From a checkpoint of a small audio captioner: encoder arch conformer.
Rows from block 6 of the audio encoder of a small audio captioner, named by matrix and row number. Rows with one number belong to one neuron. Each number is 128 + 32 x the weight over its row's rms, rounded and kept within 0 to 255. All counts start at 0. Numbers have three digits each.
Before each neuron's rows are labels from the 100 clips, of 14976, where the neuron reaches its highest value: "top examples" is what is common among them. Only what is clearly more common there than usual is listed. The data: synthesized solo parts of chorales (CocoChorales).
# fc1: first MLP up (encoder.blocks.6.ff1.fc1.weight, 640x160), inputs 0-159
# fc2: first MLP down (encoder.blocks.6.ff1.fc2.weight, 160x640, transposed), outputs 0-159

top examples: note E5; note F#5; note D#5; flute
fc1.277:129131169130144116104087081108117193138107143062132162097090139189187108132158124162082068117175168172115120190125140067121130165098124118098168102116145150155125134111119150062096124119084155135135099122126160174136095155144113111104085156128126121122101155161139157186088127140115143118130181165248117128125126094137099123146118132105128116133142102100130165119130062126123106000097169173128092120111119092179135151058159121063073111112154127130138108140145133183147157159101125
fc2.277:088170068148146196155187132122133068138131165142131096152135173068089107134125119098111205165093100090151098086123144116062133103161159147129125109107090096128132099097159125113124132072183076140148154132127152104115094119134113052150198125085115116151142124167133087083164120129163112165117068105086144132170130147136136103119130130084105140151107145119107106117144183145132175174164164074107171143125154166111135123236140167228203119133127110131137137132123120099103083109147107

top examples: oboe; note G4; note F#4
fc1.556:132202118196137108126112171097128112133115166115120034146185132127133098125103073175118137130149108092098129140120088108121142094112158142104108148169142134106145132118096106115079152209168132164137123133174155123125161137110171193141108138124124074099129116082105143094166137185090114142129121110199141196114114162148157138120210127153174128147121128135128159144072174174119124103154185181095154197106104120181105184183208133141137112098101103093137107168162127114161124178170148
fc2.556:103116101101119162133144134134193118123154116157200169133120164106136135151115182089149136133073070171120178159119151174092118173104074096129165104090121135132117147106144122105211123085099173161101097115107088124138157096180089068181182110129153156149122110157172120168109107125176155112104145136147121125128143115129113077126085149147109127111180160136134126118172075118163130179069055114213082065130165175111128094143106107118158073114149152190119116093118110171112096105058113

top examples: tuba; note C#4; trumpet
fc1.331:137170126061163098130118084169198155134164115146107147137161163123144181100163114201165032130091083090101145058125123188102129133091138123114120081128078159164090106113162147165115161143138121132160119122133111152114116158113134136194179168121082128145168107185081135169076134099102057151127136184155084153113167134105082187142149115136157154120124146104135145139140153172140175055140155087120160112062118102075148153131165156125119149154092161167108111099109129103152108096163094
fc2.331:143146128184126097115104164133116071150116116077130104114125098166113129163138174078132162129202165193121084189118157114102125108248106111176120121124183125102102114153073129108177041109165158125123119119119131125114119142122124140084106137115136110135136165105119113116144190158185160111134104092097176092133137140155169120108086127176148134166175111123135130135112093108122074137097048137106117124181097132165113141163193139119115101063204106078094144160116132202089130132128123

top examples: note G#5; note G5; flute; note A#5
fc1.296:129122175077136128062089089082129158169152100123138178134052131118119132112115159082095072139120117168159166141074156206125120121088116145160111156110154131136152152124052154131168138116177127179136085108079094130141119083103159119132160143147133218122158135116178160222108125120077129132132110140105150087105147114122178163094045137116142193148127141100115168144158116102178129119142099220092044097135126158115122108106105122128084102165140160153138094141166121131132132125153120
fc2.296:136153098180152207160162151134125121061068154115107125106212105087163147126118141154128127086145173100100100090190177089164124111125104152110157128094154165106145111127155104120088063187128089109165162131116146190127062165178122108089152100104119121168102126167144074082136123080176126088141157146118120126147079108153093070186146141121093114134134125122135086121140088076124155110182127083129201160169121115160146138139114111106156208135115103083151140128127112147201161154132141

top examples: note E5; violin; note G5; note F#5
fc1.70:110121116141159157085130062134167138092064107112104167113088154088154161132184161138109103120108164128160176064098137159143094164166093128136159083168138175150106118135119106132139136130224119133158188133099103183112116115110153157122150172156165077173125152123126158168070149139141132151138119112151130189106109115166095144102076167151131148135092136147148161099151116073149136068080110201146118166143127128110104101081208123232153175153153132081078122146129103142155171135165124
fc2.70:136108142143105164110154170122116096118126126098123135144111087112108099102097095112151122104164080140192032153151115143097136098114152084159094218076071098135164096103112142122115080128106145127097073115156166105153142165150178074163177144089066176132146083143085088092198148122117103108148155132067122081169118171111156094156181120125105100124141126106112114133078110138084125182177154098106176078130102130168175113095125157064169125144152099130155138182130176137075120157097139

top examples: cello; note C#3; note C#4
fc1.204:078182149105122180175118113105131152071099120136092144162154127114129111104130142089175125135132115141070093067115139144132054127141106153092123082167141127125182144133098131156126174077154140092148139115121150139119159216151111155166088158102160172171142083085122118159120140175156075074149107085141071128121122139167118136064136153144096137110079105145153125085111056143136122116129147150133133204201112145090154103063116123128119095182100104061077088082076142147180133171121147
fc2.204:173099106138149144087158142128152107158116158099163117147068127161186134122120117158147086132138163131180139177154114057148167147147121123165134205116138122130083127109135129112153100155107163127135120140162155155140096090153126114078173092112103097130075152114151136105150141092159224169115149135122144153154164125112128107203088107113146157141123111161142111154133147162117123078171153154150170052056133135185085136171079194112150138036144153197189139126133136135053102084106125

top examples: oboe; note G#4; note A#4; note C5
fc1.385:089152104081142104050130106114132133092097106074112133118162106138116143119132125126140095129084120081151175168143186127111166148200150120140169135127092157129083132141139155086147215115180135142156136158183120185096097147105097094149143149124137107116161132114129152116123176122127214126107109146203150116075176159164061123125066147098164131126092111146099055134117102134104145062138137167098118072115141127145105134001161080173095141115112113127114139145156128153165128157138153
fc2.385:081105125113127120184115111184154113158193103130149131150100081095123161134151130094116104097147083180100124113115064118150164153090116127113093141057181098125206125104158129128064074108134119135113113141093150098109134115134177129108141121120139125104109130164079095126149111073098069118134135070106136119157074126185171133055119142133079140150148113156148168175125118196134138219100091125102086128096191127136141054222090148134157092127131109148090117141176148136096105103144109

top examples: cello; note D5; note A3
fc1.495:080180134108105164162123144099067175104187185067079102088140114110125129125119096095118094108164144098147130154122129226156136123066176173162125077166102112123143155107068114157139115172116089150126086168163162132140152096166130173163100153152171206136155148172122137135125148133161178122140131137090158143123092084088142155115135117142102133172182140162095077150102124150113123150213135130143081150110129117162157171081187137147161157199126133139161181106175131160085137114116114
fc2.495:140131166161164237082122101136172084187143100212198126160163141184185114160165136152125184149130131157093177067101130058117090146124086082093121133123108132134127083139167116127130100147101168102135149109101091139132107128108130179112136113118071125102087110119127131153123095085128070179125107164161144120117106138170089147150115117099197124134076111085139144106194105111131117151074156121177108123146145129100099120140062097127116083073143154094134069171100117137183147122146127

top examples: note G#5; note G5; trumpet; instrument: flute
fc1.362:150141085085125157141142086091161124141172137141143155112176165106120131099154116150128079130106150104138164248111087117144149171077130120137100106155100157108144128115022148127121160103111133158125099159196088149118149167093153150202161139078122108168123121142099100155109144127106071139145092168180156135134120181078072094147143101133137161113094145068095117147104201162113162125120128131119206144132144133106120174181109078151098168126159133145135163200104114106139190132151097
fc2.362:100103150147138126110120173159166142100061110080154094165086124155133156135125138079129184104164077176126149058122100111117133142160088087109168105095135115154138118133213142138102054164145179138112134106100145134095130047131114162144087121184143144133115179107195178134134138151168136104124164125164073127108131076166199102071118135125141127151171099152153141100206055070138145128134145116151065102118114151129130076076136130152126098138122133118116119113135154105078042140106130

top examples: note G#5; trumpet; note G5; note F#5
fc1.635:147097061085179108172108111145123194199081113183176051134146182118160135103095143118146072111155084194154104106093095128177137126143132139170131196148084169128200187174069147187158085128090124141115139136206110120111179100102123107126152120142165110112130120162156096156134136179138137130157082058184144115106081169155091122114147110107120178107137126104174133112156160145151132095156130161143143111074140123092129133091128093142139072083145117079125120152119132109143121149144135
fc2.635:126136161152104152138188159101115068076134134087079180120070119127121147083134150102124146120117163057121197143147174123130156129154134181100101072101136105126080136130191118092094177136127120111127128103058128117131116086144156114183093143169070099148154110119130148143114134062100114128099197146105074126170166062154141156143091115087146123160129121110133196128143088092122120069092151130147084157160087152172124061113078140110136223179136150147177110099112115132115087139114141

top examples: note D5; note E5; clarinet; flute
fc1.236:131113119134101122184127148125156160127119125107102149119045142099105103143164116095085144141152139082118071098140150146120140149091124160123145160159103154114121151115122131135119094168107106133135100144099154113143166187158080093118102124141172171163110145155126096153153148111140162097137130139079132093135063146107111097236128144190057145157159135131148205128150058158103104054100142150175126162161147112198182160098184145075191134073161121049106160145154140181082147120130125
fc2.236:057162088091149142075133132128102085080123132141128071145149100148099108092128141155158104127113159193113120180091136100115093118180144127125109069088133140106202110091171151096143143092124101118137098125168110147103107131108182102136121131128098136119092114134194169122136097166118107135138151122230139129128147172118149148087175111067181109127103134116116090133130207115139116160190143090103145158105099122102117083151070090194087149194142147202143087181084102142185120165124135

top examples: note E5; note D5; oboe; trumpet
fc1.560:127083102128130076134132143144145101176153106147200079156065115127080136128156126097125154113172114135141176105114129125114145105162147125124138168112145153190109089157119117152136108155116159126153119130130125180131163094116095034096107139060154167152106157156113157156134141171159133111144118077145080140109125172203133148057116115121179154152113083137137116167159113105140154131119132129129187089098051123201109125114135125163074159090117130121171159239160108211149121067159127
fc2.560:123167132145140133144110138142152130123123180096109138121203096116129151128136116143139118161111127154120075130176222146145126095135131086128156087141069104105128147143128142157144143127219113144094116130129157096122103189129152210167156098185093056122156093138132104101147103091113113216134156146128160106103139091092127122151137132161079112111142170103125181136112172195089190164183124086130086163130170115140164162131090092149126125182130108146102119058096166168120146192053140

top examples: oboe; note B4; note A4; note F#5
fc1.234:159161115148079147130145155128111149117094183083119108132179106106122118135131154141129062129140095137106151124137157130145104111156163145146156119207187097116104075127129112126076174166063141141152167168159130120111057176111165163039152124148175168162096115148163115117129159173146122083133096095162121150086176134107131134120098142100129139147118133120142151118170151124123105045098164218140168192156088148136122210080182185127150151171142122067092142166128109148148132184113131
fc2.234:076101154119152169109155108098163116127099100135136145118075154146141143156108105143144158123055107118237105171126118161148136147111129140150107167049120161171169169144118141144177087120200109142126116116123152137150160150111097101190135100117119101116121097120106117114143152106132160171124124177063141117125064157151093102144179116162118120118114136122117071127092124151128167243130134080126140077139154142121132059140114090162155140100136152187143134126125114090000135131081123

top examples: note F3; cello; note C4
fc1.592:095110155136095145144054127147136149220151130116120171149084145107101132165098150048080110127150086077171132112102161166158129097138121135138176122153097087136135143159064130160157112150150104122093094114151127084139115102129149098140127093187135113135135108142174122152149146155115135127136188074120112126065121091050155160100062131120125121147142126138165113141171117152121083069166138133125202146097111164133141157061113151121202105197161129142148174065190119153076129139065126
fc2.592:128192191138147161107168153113111134083084130116110098118174119166176145136091115207124134125067188134079131164153097126087141132117124172160098163119148161076127100118120112085119139132133118124158123111079129129112128126107097162094164100143145168080142124136071147097097106136125167123113056146135143114145084119174108116130222140155139143130115110080109057112107174101126142200143140186128026103154154087108125083191101166107040155113084129123170111155101137106162132118109146

top examples: note F3; note A#3; note C4; instrument: cello
fc1.333:171159187148141094184121164140150153195167174129154106116158157080096093188151131152088115153156132092117159172097140169144142157119134163173099151199141120128171147101022123135108150118117139185104143146114106079081120051134165180137148126172157143125166139153087085164146138138169111093145089141089132201143180116164115153089092126134092116161107155127155129146130126160149108128139142166065100206113155169087116139137145120152179137194128112139158140069180133125102164132136116
fc2.333:062182166121141188093135144132133144073127119163146150120181139215141189100151157148139163101106079153118152144142160190151148127142128101093160115102123165115138096145191137129176087125152109100131112086198124160123105166147071077082128108174097156130078133166191183091110133124127133161134141095164164098173077113115097105167166124166138107112140117072127139073157120129121100128133088207183198098185114093136160164147101134111154168182097150109139157147094106141142153121118152

top examples: note F3; note D#5; cello; instrument: violin
fc1.470:149131134078138115140063143105147134216106143086157127145101131126170166152123144092127115118158145117147059102123181165154114116084170126120140116164130123177177168124104182175171135170121110132147064100174113154142122104150183138124182120095139129075103078137157115159154111134140154136125093084144109173114135088068138115089114139104128132133092148142133194144201081176140103157073125148137122228149179142079156078123192137145130138231159127128111128095118114137089098148158117
fc2.470:151141136132125217124146147111121122074118125144125143101135131193149140102138113186139120088082118184124159165101135147111130104137118142172092132113090181093118090136094110090098132114134152116114165161076130153150134150116137129094106132126125085172137137129165138082109180169153147118149130159114077069166138108175102085186141129153123149130110106123125031119104124085118064076183188112118163054142103195103108142157038145085136186055144112078134137157163166118143171176096154

top examples: note D5; bassoon
fc1.112:079100108146098105074154121136157096099074123191111088174088156121145066165125169106130121141132152200156131084135190095150123175136132162112144155153165152117112118135095161103121150147174171136175158122149135126077108164146111087104136133121105165164153112141158199159104165120169103030144123077145120157137144186168177136187136134134147143153128123114111188104137099150121115119065146192173168077148126095138077169057180176115093079084150169123143105123111105142134100118109152
fc2.112:195141149111135118181146102143116142129123138094129184110092098146114174089094084158133040121122172100153052132131084183152115102080129098158098093114104133148142144127139145116127138157119105124102136125140159113144151126133166092119136098110145045108137152066101070134113101103130180201132146163103132143130097125112098051093080135094087119064096120071122131143137174101108141114242167051105107148131146150115128101173032134146115133128151104168143115121116157097146118172130131

top examples: oboe; note A#4
fc1.448:106126157123139168137106138151190132201148157146174151137072141135121098130153101122149134118107186186163165114089177161111140154192115083147134124050119157112155110156118130124127159148113192139094133131131074135166116037148118089109106144100107052161093103134191144162145159135139130118125126092121092149116115135144102141120107124092141124138094089143128117126101103107155153043169192166134200053147130134166059202182093164135098073090132129081135117145145131151082142128114102
fc2.448:149071133170127108114132121115116121102114110087071157108164132156121141135102124172106147172129116051138115129153093121165131132088125152118124142166150145155073114128154139176110080102187067125106121092104182107122122202121112164086150098154140227126152179142042088091120136107147117132115126186112172134150176112115158117156145128108158134131094169133118151140134180148088164179060089072154073210101131144108158118125154136088100202171132132151181112114114135104180118105106185

top examples: note F3; note G3; tuba; note C4
fc1.270:188184116099111154155125188152191124098133129114117091113172129085148117173150129112110128174115160060116109176100104210158091150170146138152114187183129125089162117103136119139117156126170128134149153145122132118105072148157145214104130109127164127136153151090119151130158092119112098082132099082141172135171132112141148133082093166102128139149088180108145185129174144175098139090066131154125192159137183155059162148158189071158124115203127098121136110097146132140054146118162130
fc2.270:079066197185148124102147151091071127113089088119128143127091157188141146103103142154163139071102109180165155135133124120145139140107155125146152115114176138175081158158136150126188103146092142130112101113118139148129158113115084048114131118162120188122074097167162132127087180143145120191115123169092105129111159141120101104239172096122166106159143084127128094106039116094134115109203110153105154134140073095119133119151119152094192148112146161121113167145103092144194140165101142

top examples: note D4; viola; note C#4; instrument: bassoon
fc1.50:143172152146132156084152131141120174121107140056089126087115115120153134068124136097100078144082168141161185164101148126092122127144128098073160059087129138103171158104151130106153123148199148176144136149097124129120123108141121239178139170153155118139175165167117144100192140127165136187123183155148140118110071142101130202145120142162103099119162119144128092109097120151137109127113161178099124139123155117097148144114126106098044117198071134128079095060167133147119136201135114
fc2.50:123109048129153163176115126124164077158123112222139123173126171109122090154135148124161146124187132100137102100141133135119163155107152135184112123096134096173105107125121136151084074106082111092118137144165144159154113119147102060068122102092086142152176130147167087134137133130119075121124090136104136132185150181166134105115087128109150126195132119149156187142122062126143142150127116080208137140122157152115127143079182145139240105101156130147154130198123151141175129042139144

top examples: note D4; trombone
fc1.5:112132120090146168142128132137148141063100080177106133121133135077174133108151181093152127129137108155098109078091100119097106168125075084159157111179075150118092118143167114136185140083150144119140198174115112144063071197163080102102122124165121080135169110102113182131066106135138124091122129113154169111162126148160139172101191142105143185150120153109163184108136218157150137122091086139124103059087130149088114095101096069120090159146116136073138115162079135140153086151164123
fc2.5:173104110159137072167132181144053122199146132092131125123092128085084102145132118148102132113148138114131144140197112119102129110153128155088086162082185127104130178122148125103122118152062145154132141100121142091187172101098146129122149153089121119112117138135147056100159178134090142092125158094042086155152169124135135099165049123132125120132151116156155093145086078117104118134183118093103163162169128169156128136109191166055183147078178125167087145069173140129069169136145147

top examples: oboe; note G#4
fc1.511:115174091099121122181109153111154095078168147091132110145157126135123071110117105150127136118123126120099165173168099078147175149135169160184093103133114129119133079144069176150120170142172147122122121155171083134128144161116089142064152135113118204152072138148098087111149139170109156121160153034154125147092132193160141143053147145071117135157091085121133098155173128182123134074066152182149168078102161124168130158100128125184164152126096085133167149196159108100102121109165133
fc2.511:104084149158144168035163092178129124178043102104132147088088126119143161148122138088147180137108134170174104129091172202143118092092139089082171148213157117120135167156175080125126115095114122167110100123085191099069126083122112097162123120158168080082126088115138158106097123121125135133094082159131166118119175109139140093179126118173120163075138153112124150124109162117135142201134102108126147167157125091117128114165118149109083145129159160130077142061100117147108107125050151

top examples: oboe; tuba; note G#4
fc1.543:148179130163104160184125164148106047065129089096066127119198132119110123139102146133053119117126141115086165146126092083121193164144158142078093124105159141106065067138197147107114186122162154120155151162134140118098156114145107146114122121167141143129090145126084160109126145159145146167120151090137178152134136230131155145104146174108152101200097120111112108145112138160099154102157084149144166110158105095194132162089163113127118179151101097176172150185131176144109147157178137
fc2.543:081085122104170100078096133128141129185136147145173081156080108139103115136145091111181150140125096127182070136103134187122102105177146106172158139106082116131178171125089161141162104146068159163108139130132124100125079110105146171145127137128109098095165154150126086135180104093095153090129126143114153110115116089171136134192205139161138142052175161124134201177101131128160142152086140126110080146088166151057155073169118157172189083096146149099081134109161086176155147108094118

top examples: note D4; clarinet; note E4; note C#4
fc1.561:087136151130150150148167108149107149096099067050142142102075129121171178121135167124113129125140112163158109095137183131107140208081111115158108159135144125133139140180191149157164105155131143130142139129080111142190094160103091129092105121061156119128102093124136058110109190152177159101094143116127181109212098123229150148181085151143060127143127083132173149127120118144149153146111135182147117129176091168106137055101103153114098082165158157099087113139166140144145125112119170
fc2.561:144086063144125145121141127119158163102081162151124097089149117117088062107138133123177095111131113120107094118120089120166098048206108084118120134118083143126149113120056097119071164088072103129114094134111121119138162100171150117102102124169152177112171107151119069146155136124103116108153113131154075167113144199097112110072207096100148110054169137132139144105111077095162158113171123111159190109087163120151129169122129147167188182071145145199181116103087121129118123151125119

top examples: note G3; cello; note C4; note F#3
fc1.257:131130156138111162123122159141130132094097137076050118142165152096127134049149141116133129150118089091144159125161153122075126124100144139127130093154133125142116085142118140121173157072173183141167113144158152135100141114116136255113122093101120184178126117124140076108089147137192122125111144158085136169090132150167080122138144159116034129197124125139156139118092106125144131123142124159118213104193124158139161150158180191099193178169072106145119108121179124131062150101119116
fc2.257:132086118160144099060175136062162134176164132137125114124099100169088072210120121107148162108103156120141092101112153142158110128083064122143121124106131133157121139101134171112149053159094147135095135113101142124139119143147120061071139143153156138091069128121105126133162120106088148084119140141142129121136109094108173075186111106140164125098162123142112121148141163105068161180116158142122161121111161141108078039104000091174112119054168142159101151157139139116095121136132082

top examples: tuba
fc1.468:128119127167117148128124114128111123099107150168060083170200118157130164081126134132161157138120077129088137094176156117138116126074170138107145062222115147104105131112080102147137120133111129114168201135141166134108125162124170097169170148172123146150155130127132187130093181108111090092124106160242170091084154093098137152121138146087155162140164134153110164135168120085100156118135119127152190160086095091118120100142189190140161175139133136049113152126161168150137176161141155
fc2.468:159149142126145092160148115155123121168164131140187142107065114084129103148122135100105094117147129138132128164108112183105147150202116105164159173000146118144123158136139137107133108166190109168123105151161105118131132158135075122149120126079180087123122136095094127137195106205156213109138121140123075183162089184159144094111124126191073128135130116105163065110158135200129078181105133096107050090137166150129129091112106132126153100130139113120132091150100133095095124102117107

top examples: tuba; note D#3; note A#3; note A3
fc1.89:180101128121143115110081102136080137139115075130150103159097133142100124129124138084056109131138104169139146138150117090126146159143116131065125118071038128094105148115168153129135084139125138096151110098135106153144151136125140100126160114111135135126129191204165156144122196101145191135115092089128083123152128186172166180192090131105158119127155068155133046107147059173135120123090185120168201118156180099176093122144142177075045162119091119134136144123141152145158113117082112
fc2.89:098173143113142123135120148151116113163161143083128136125160164184120144133102098139141117141113106129171101113098142131150148092193120118189128130173172143108191089164054118129174140143148096152110140150114170119103129135129084157135101114159130091144109122075109086133162092160108099134146146173170148117153125117133144099057145165119096145119164172079137160149171106133116129096234145100168051119088067145083108179132076138218121141101170125156141104136143163167212100177144200

top examples: note G3; note C4; cello; tuba
fc1.284:167147078104125182094152145121129107105074112158116111161212138144102164121114115128141164145130158074128157128126156180087135058125121068120122094150117112117118123125131100126136178079128178136151143161104121138141163147133092117166109184128097134140162078084126059121139082171137100101143149147132139111113177144188096125079174170169093140113061138137154197131118053126161171131094147138092149194151113182117165109078168091164041096199116148122120104110156130122172148114138180
fc2.284:073113156122137068126172162089193118139107137116138135125064112144143136120165170158123082103131080103124123128139087076133141196168143165122160160108142083154085142111083164143120059146195086163146133114160134154122099071145112121136112102114172075126063145144133157121099154143132151117097190132078102130193116094108178132153067083093140125155130143172122084155134117134132124126117093096120186122086131105101122213177104129070177176057122145164094138143103125166087127133062103

top examples: oboe; note F#4
fc1.28:139130093159130116134092138166190163118086145113132095110167170110121100114092128107100163127117154095122144102137169128091157182155144123060135140221134113140129116143126129123073119093192186124139156154116118152140174160101103120118116096133148164148117160136137095115124182155134148142128161081119083169100093189189127118193188125143072127184074098110090122103143105129078152075117149190177152078176090130158127190059188098124209094139154111138133142169134118181160117149122101
fc2.28:069120146116120111108163111128131102074125112089115129144077080126136146123130112146163070131111099135121118164145148162150109058094151094242146136121085127120130122123174177123154157138089096146109089130124104104113137086168174172168180124082079053122120088133137138148152105101105157134125110170119143076093123098055153109087058114095132158034185132141135166138130156147123108136151112087105133179090149125128118047112081131169056189155150128149107121157125144077092155136120135

top examples: note E5; trumpet; note F#5
fc1.148:156189075097155096128125118153158144080193077121157138098081139115164165198105133067108125142134082094123173055079195134092146121124133109078145063128117185150180148110201131162141108130133123124147139114098091120134093171118083109140130138170101089120175144144113175152155133127119135108124154101153124148135103136166159157081201143189209115111120123140114200158087178117129151160128158126127062088119161119093171111087126122072129086114147126142105129083073142166135125113156110
fc2.148:130097148177115101185153155126096142184100156125122092158139093120141091058171134178166078117175105131081086190178087134140127129135124177132107189178134095131097131131085115096098188140091142141132135176125170128116155046119139178070107133094166169135137145120196050108124102146115148114154102117110146116171115120152101136154040132154114177121145149108164131112160016159141124113159156086148118147165130121155110163166124142129147204116144122113107106087129132086137146174117136

top examples: note D4; viola; clarinet; note D#4
fc1.503:154155140129187170116109106097155137047154136151156167119105167090115155142156156157130134150164110095119191109111152092163111136070105100166115121144171125147161135130135090126135205093172165157082171129127163119087101140107133131044093144196092167151139113181105180173112098128115127118129084190153131176084144099130123153214138138080139133143146163128174133128160122058147084112107116196131120145071111126094126117155178174110152069153155145103174116116093165141133134116055150
fc2.503:112109129133102108138160181140176151155129156148097137137121111149129106107129105133105131107130114084138146191162135199146175131179143165101170137109162102126123125140094140132140051110086139144171112122175123142154147176137094092158212098069142127163046132139114136103102129132090107159146145113118147090170086190053163071081102100156133145117103083153121099112070139131116163176109156045111121102193130150138140142076096150154158199143097123124118140227189116152125145147136096

top examples: tuba
fc1.82:135146102131126169158105100074108180133119110086098149087106120106157120111122136087130074155128125140132157155112179150139130136079174137121129056099142170146158131138167116130124073111161160163160136105124154139096166112172124140207128104098126113119191170159138083118130136106134158146120115240175157113103108095079128153143154112151215151142191140155110138109112115175111108147099097051123120172154120081122159134175037098121071130076086121083115136115110167185140109068113095
fc2.82:120088086136144131134129140180118070102166122175140125162132148095133085116145118135126166126173076132055170039142083088128121143174100107059145134193094085131152093124171133124134163188087095080126088173164093166174094106138101102087107130117114106142085125077116102158173099127115088152140113120107118117173169126167138120162114119100089148138155089107150086134151114131149089085089153147163136107150106158138117174074195134171173144234179154121145115086135105085164141133151155

top examples: cello; trumpet
fc1.566:113151108129134085124121110156205160177134161140166117133098191095137110101107150063174143135118099149125167090118108225108107089141135127108125101117112149120159172124026124152137090139130153131162140123150112125152133114139112121126140156127093107176136136189095169166150096161163183068159164090157063157080029088133097133086104097122086152136154117112111189111113109113172123130097091129171194123171161126099123158165115167187111071150137144106095141118109108121133103178174102
fc2.566:184144097107113146151165161135063106057132139136101142111128073120165146080126143115100083130152188112149120138173225080129135132112117208173128134144165079138081094104170135070119151170187098123109096119099124164135112184134134108093119074155149117119123119092141124085164158048118110151105107180088124120128211122138135090175100120102136137136110122137158083139179140106094094108190113107130113130117090090144111129048098135109159198132133115159140138115089139125063153109080144

top examples: cello; note D3; note A3
fc1.286:163193130157140137070101140147145146114195145153165110171163121165144152109091128105188122136108091188184136113087223140164152113102132158112105147156095129102130131100173156184121090097144149103156175107157071100147125140141147150175176113087134103134107152116134100143144141102160135140152121043088159089175135106122153101079136165142131150114147115121114116156114143136181125219091140111225156141161094160134134069088181103128117142155139167097168150141094142135183132133206122
fc2.286:185092109134150081129149142132120138143083145123103147092101118125079091150118155134094144128145124114041088100151120106106129154150136125203132137153115127165130168148088110133163137172122167119107137130091164138135142056125126166083064156154144123152149111128133127115161123167133137118126141150100044150067119136184093166162100140110166104106071132111162121118141167097112146038172165092031143084123187114145178165155119165112168133105117090195089120094144136093115161169033144

top examples: note G#5; note F#5; note A#5
fc1.365:179101145141087090135148140084113134148077156193111070119095169158141106143117144122092051138149104133087161112125092040091124200148178153147149122193148098167109081155155140101113132143129149125163157099140150135134086149164132129089189106109085144160075139166171188133069159140115080128119153158159150149083135153145148132165176118129129112191135153151083119091160089075144131107099127137134162123147099093178134181136215141081174123217120124143138138116127102122162105126098109
fc2.365:065087116129170168124115082100099107112198162053096103157103145135102122121157086153147172150073164098130065162128181180184133082165143107152099114136106128122110176142116150166153127072120152135100144133109135086124164103117125128141079133145182032152163136153074124146130131113166182174118086110132092086112070116106126110142107127114134152073160076107146163156112192161101157140182191172122109134067133182091128101130088109181106139103159130124114151189128116147107155138152131

top examples: tuba; note A#3
fc1.77:161066081087168109129105141120167148157095114145204147125072157093176147129149158152110134123160169140155132032119189130133108123144120148102144157110123122140123139097153167161111131102165104109125153145165111145123115098073116159130177084116113153135120160181143133142105189141130154193130140061081060181125127149181126113220080148109205112141133129122157175132152224176133083069086162166136133148186155141083124131102155139116139141104115125114135097151084139154135111144102099
fc2.77:098200180171129146097150144162133098106098115106071133132199127178155143119105088138129076156141048125177110187148132099129150123120122136133092085138136119147105108158087128135133112184097114153150092133117141129148160212156101055100147116117112099127104083093134135122166138121150146082135114177116188107110169100128116153039143089155106186136141129127102123120087092143146178176174122116099104096093066129156117139131136178140063199175159189154111122092173169148150158143088155

top examples: note E5; note D5; oboe; instrument: trumpet
fc1.482:140104088065122169208125096191127159120141109125162169120030153121170125122156181063105163153118190122152139088122134145116141174145089130079163099118057133189118129103159118104173144124115128126118115105129100178123108152139130168100096106150133113162157166098112107127102169116100152132103158082100050144140130126190153101090149148144110158140152159123150141131169146197098134075138177124201077038120159164171153128129130159178154131125143124113166140145140142192093142096121132
fc2.482:138113140135156118072163179141074097107111128104091097137204116107119129154082085179127082101108110109119137121130157138133101136070165170139087201137129122061201126169112175139037128138151091141141148123139153096097131162135131092130134149092117047124086096151170135131140131123129132102136096137122184138171143163132115147190086082114135119139124115097127145108110177159137132212165142127049169165131124079117081141120151132087067148157143140078112105108082147079213119140105151

top examples: tuba; note A#3; note G#3; note B3
fc1.498:098108099082152144073107109177164161157117124146102194150115166152130153140115120085146138127108151136128173047133135132109136108085140121157131138063127138128118161105072130138153099110179143105139182100130117173151178133083097108207121159127058145155150160098182154145101172104144162129141137130088116117134079090218178170106095153120096152131174137145113164150191095158181141168130142218166177117128121141086088166119157159101085085164109161091118142160155151165135112078152159
fc2.498:216171137165142117143156133132100102137129176134153119087160071105171110118137143160136065116197107147152126158104173143110146122153129103128120099186130129123116157149139096113127187133094096173143117143117137146131104100155106159091137107121193056117131103106117121142152154203130101065098138076089137117137166143075126127125096117092175121099019153146105105138089099108139118077180173048097100114132136103210115178164130154125131192113122098158109155090081137126154146196120129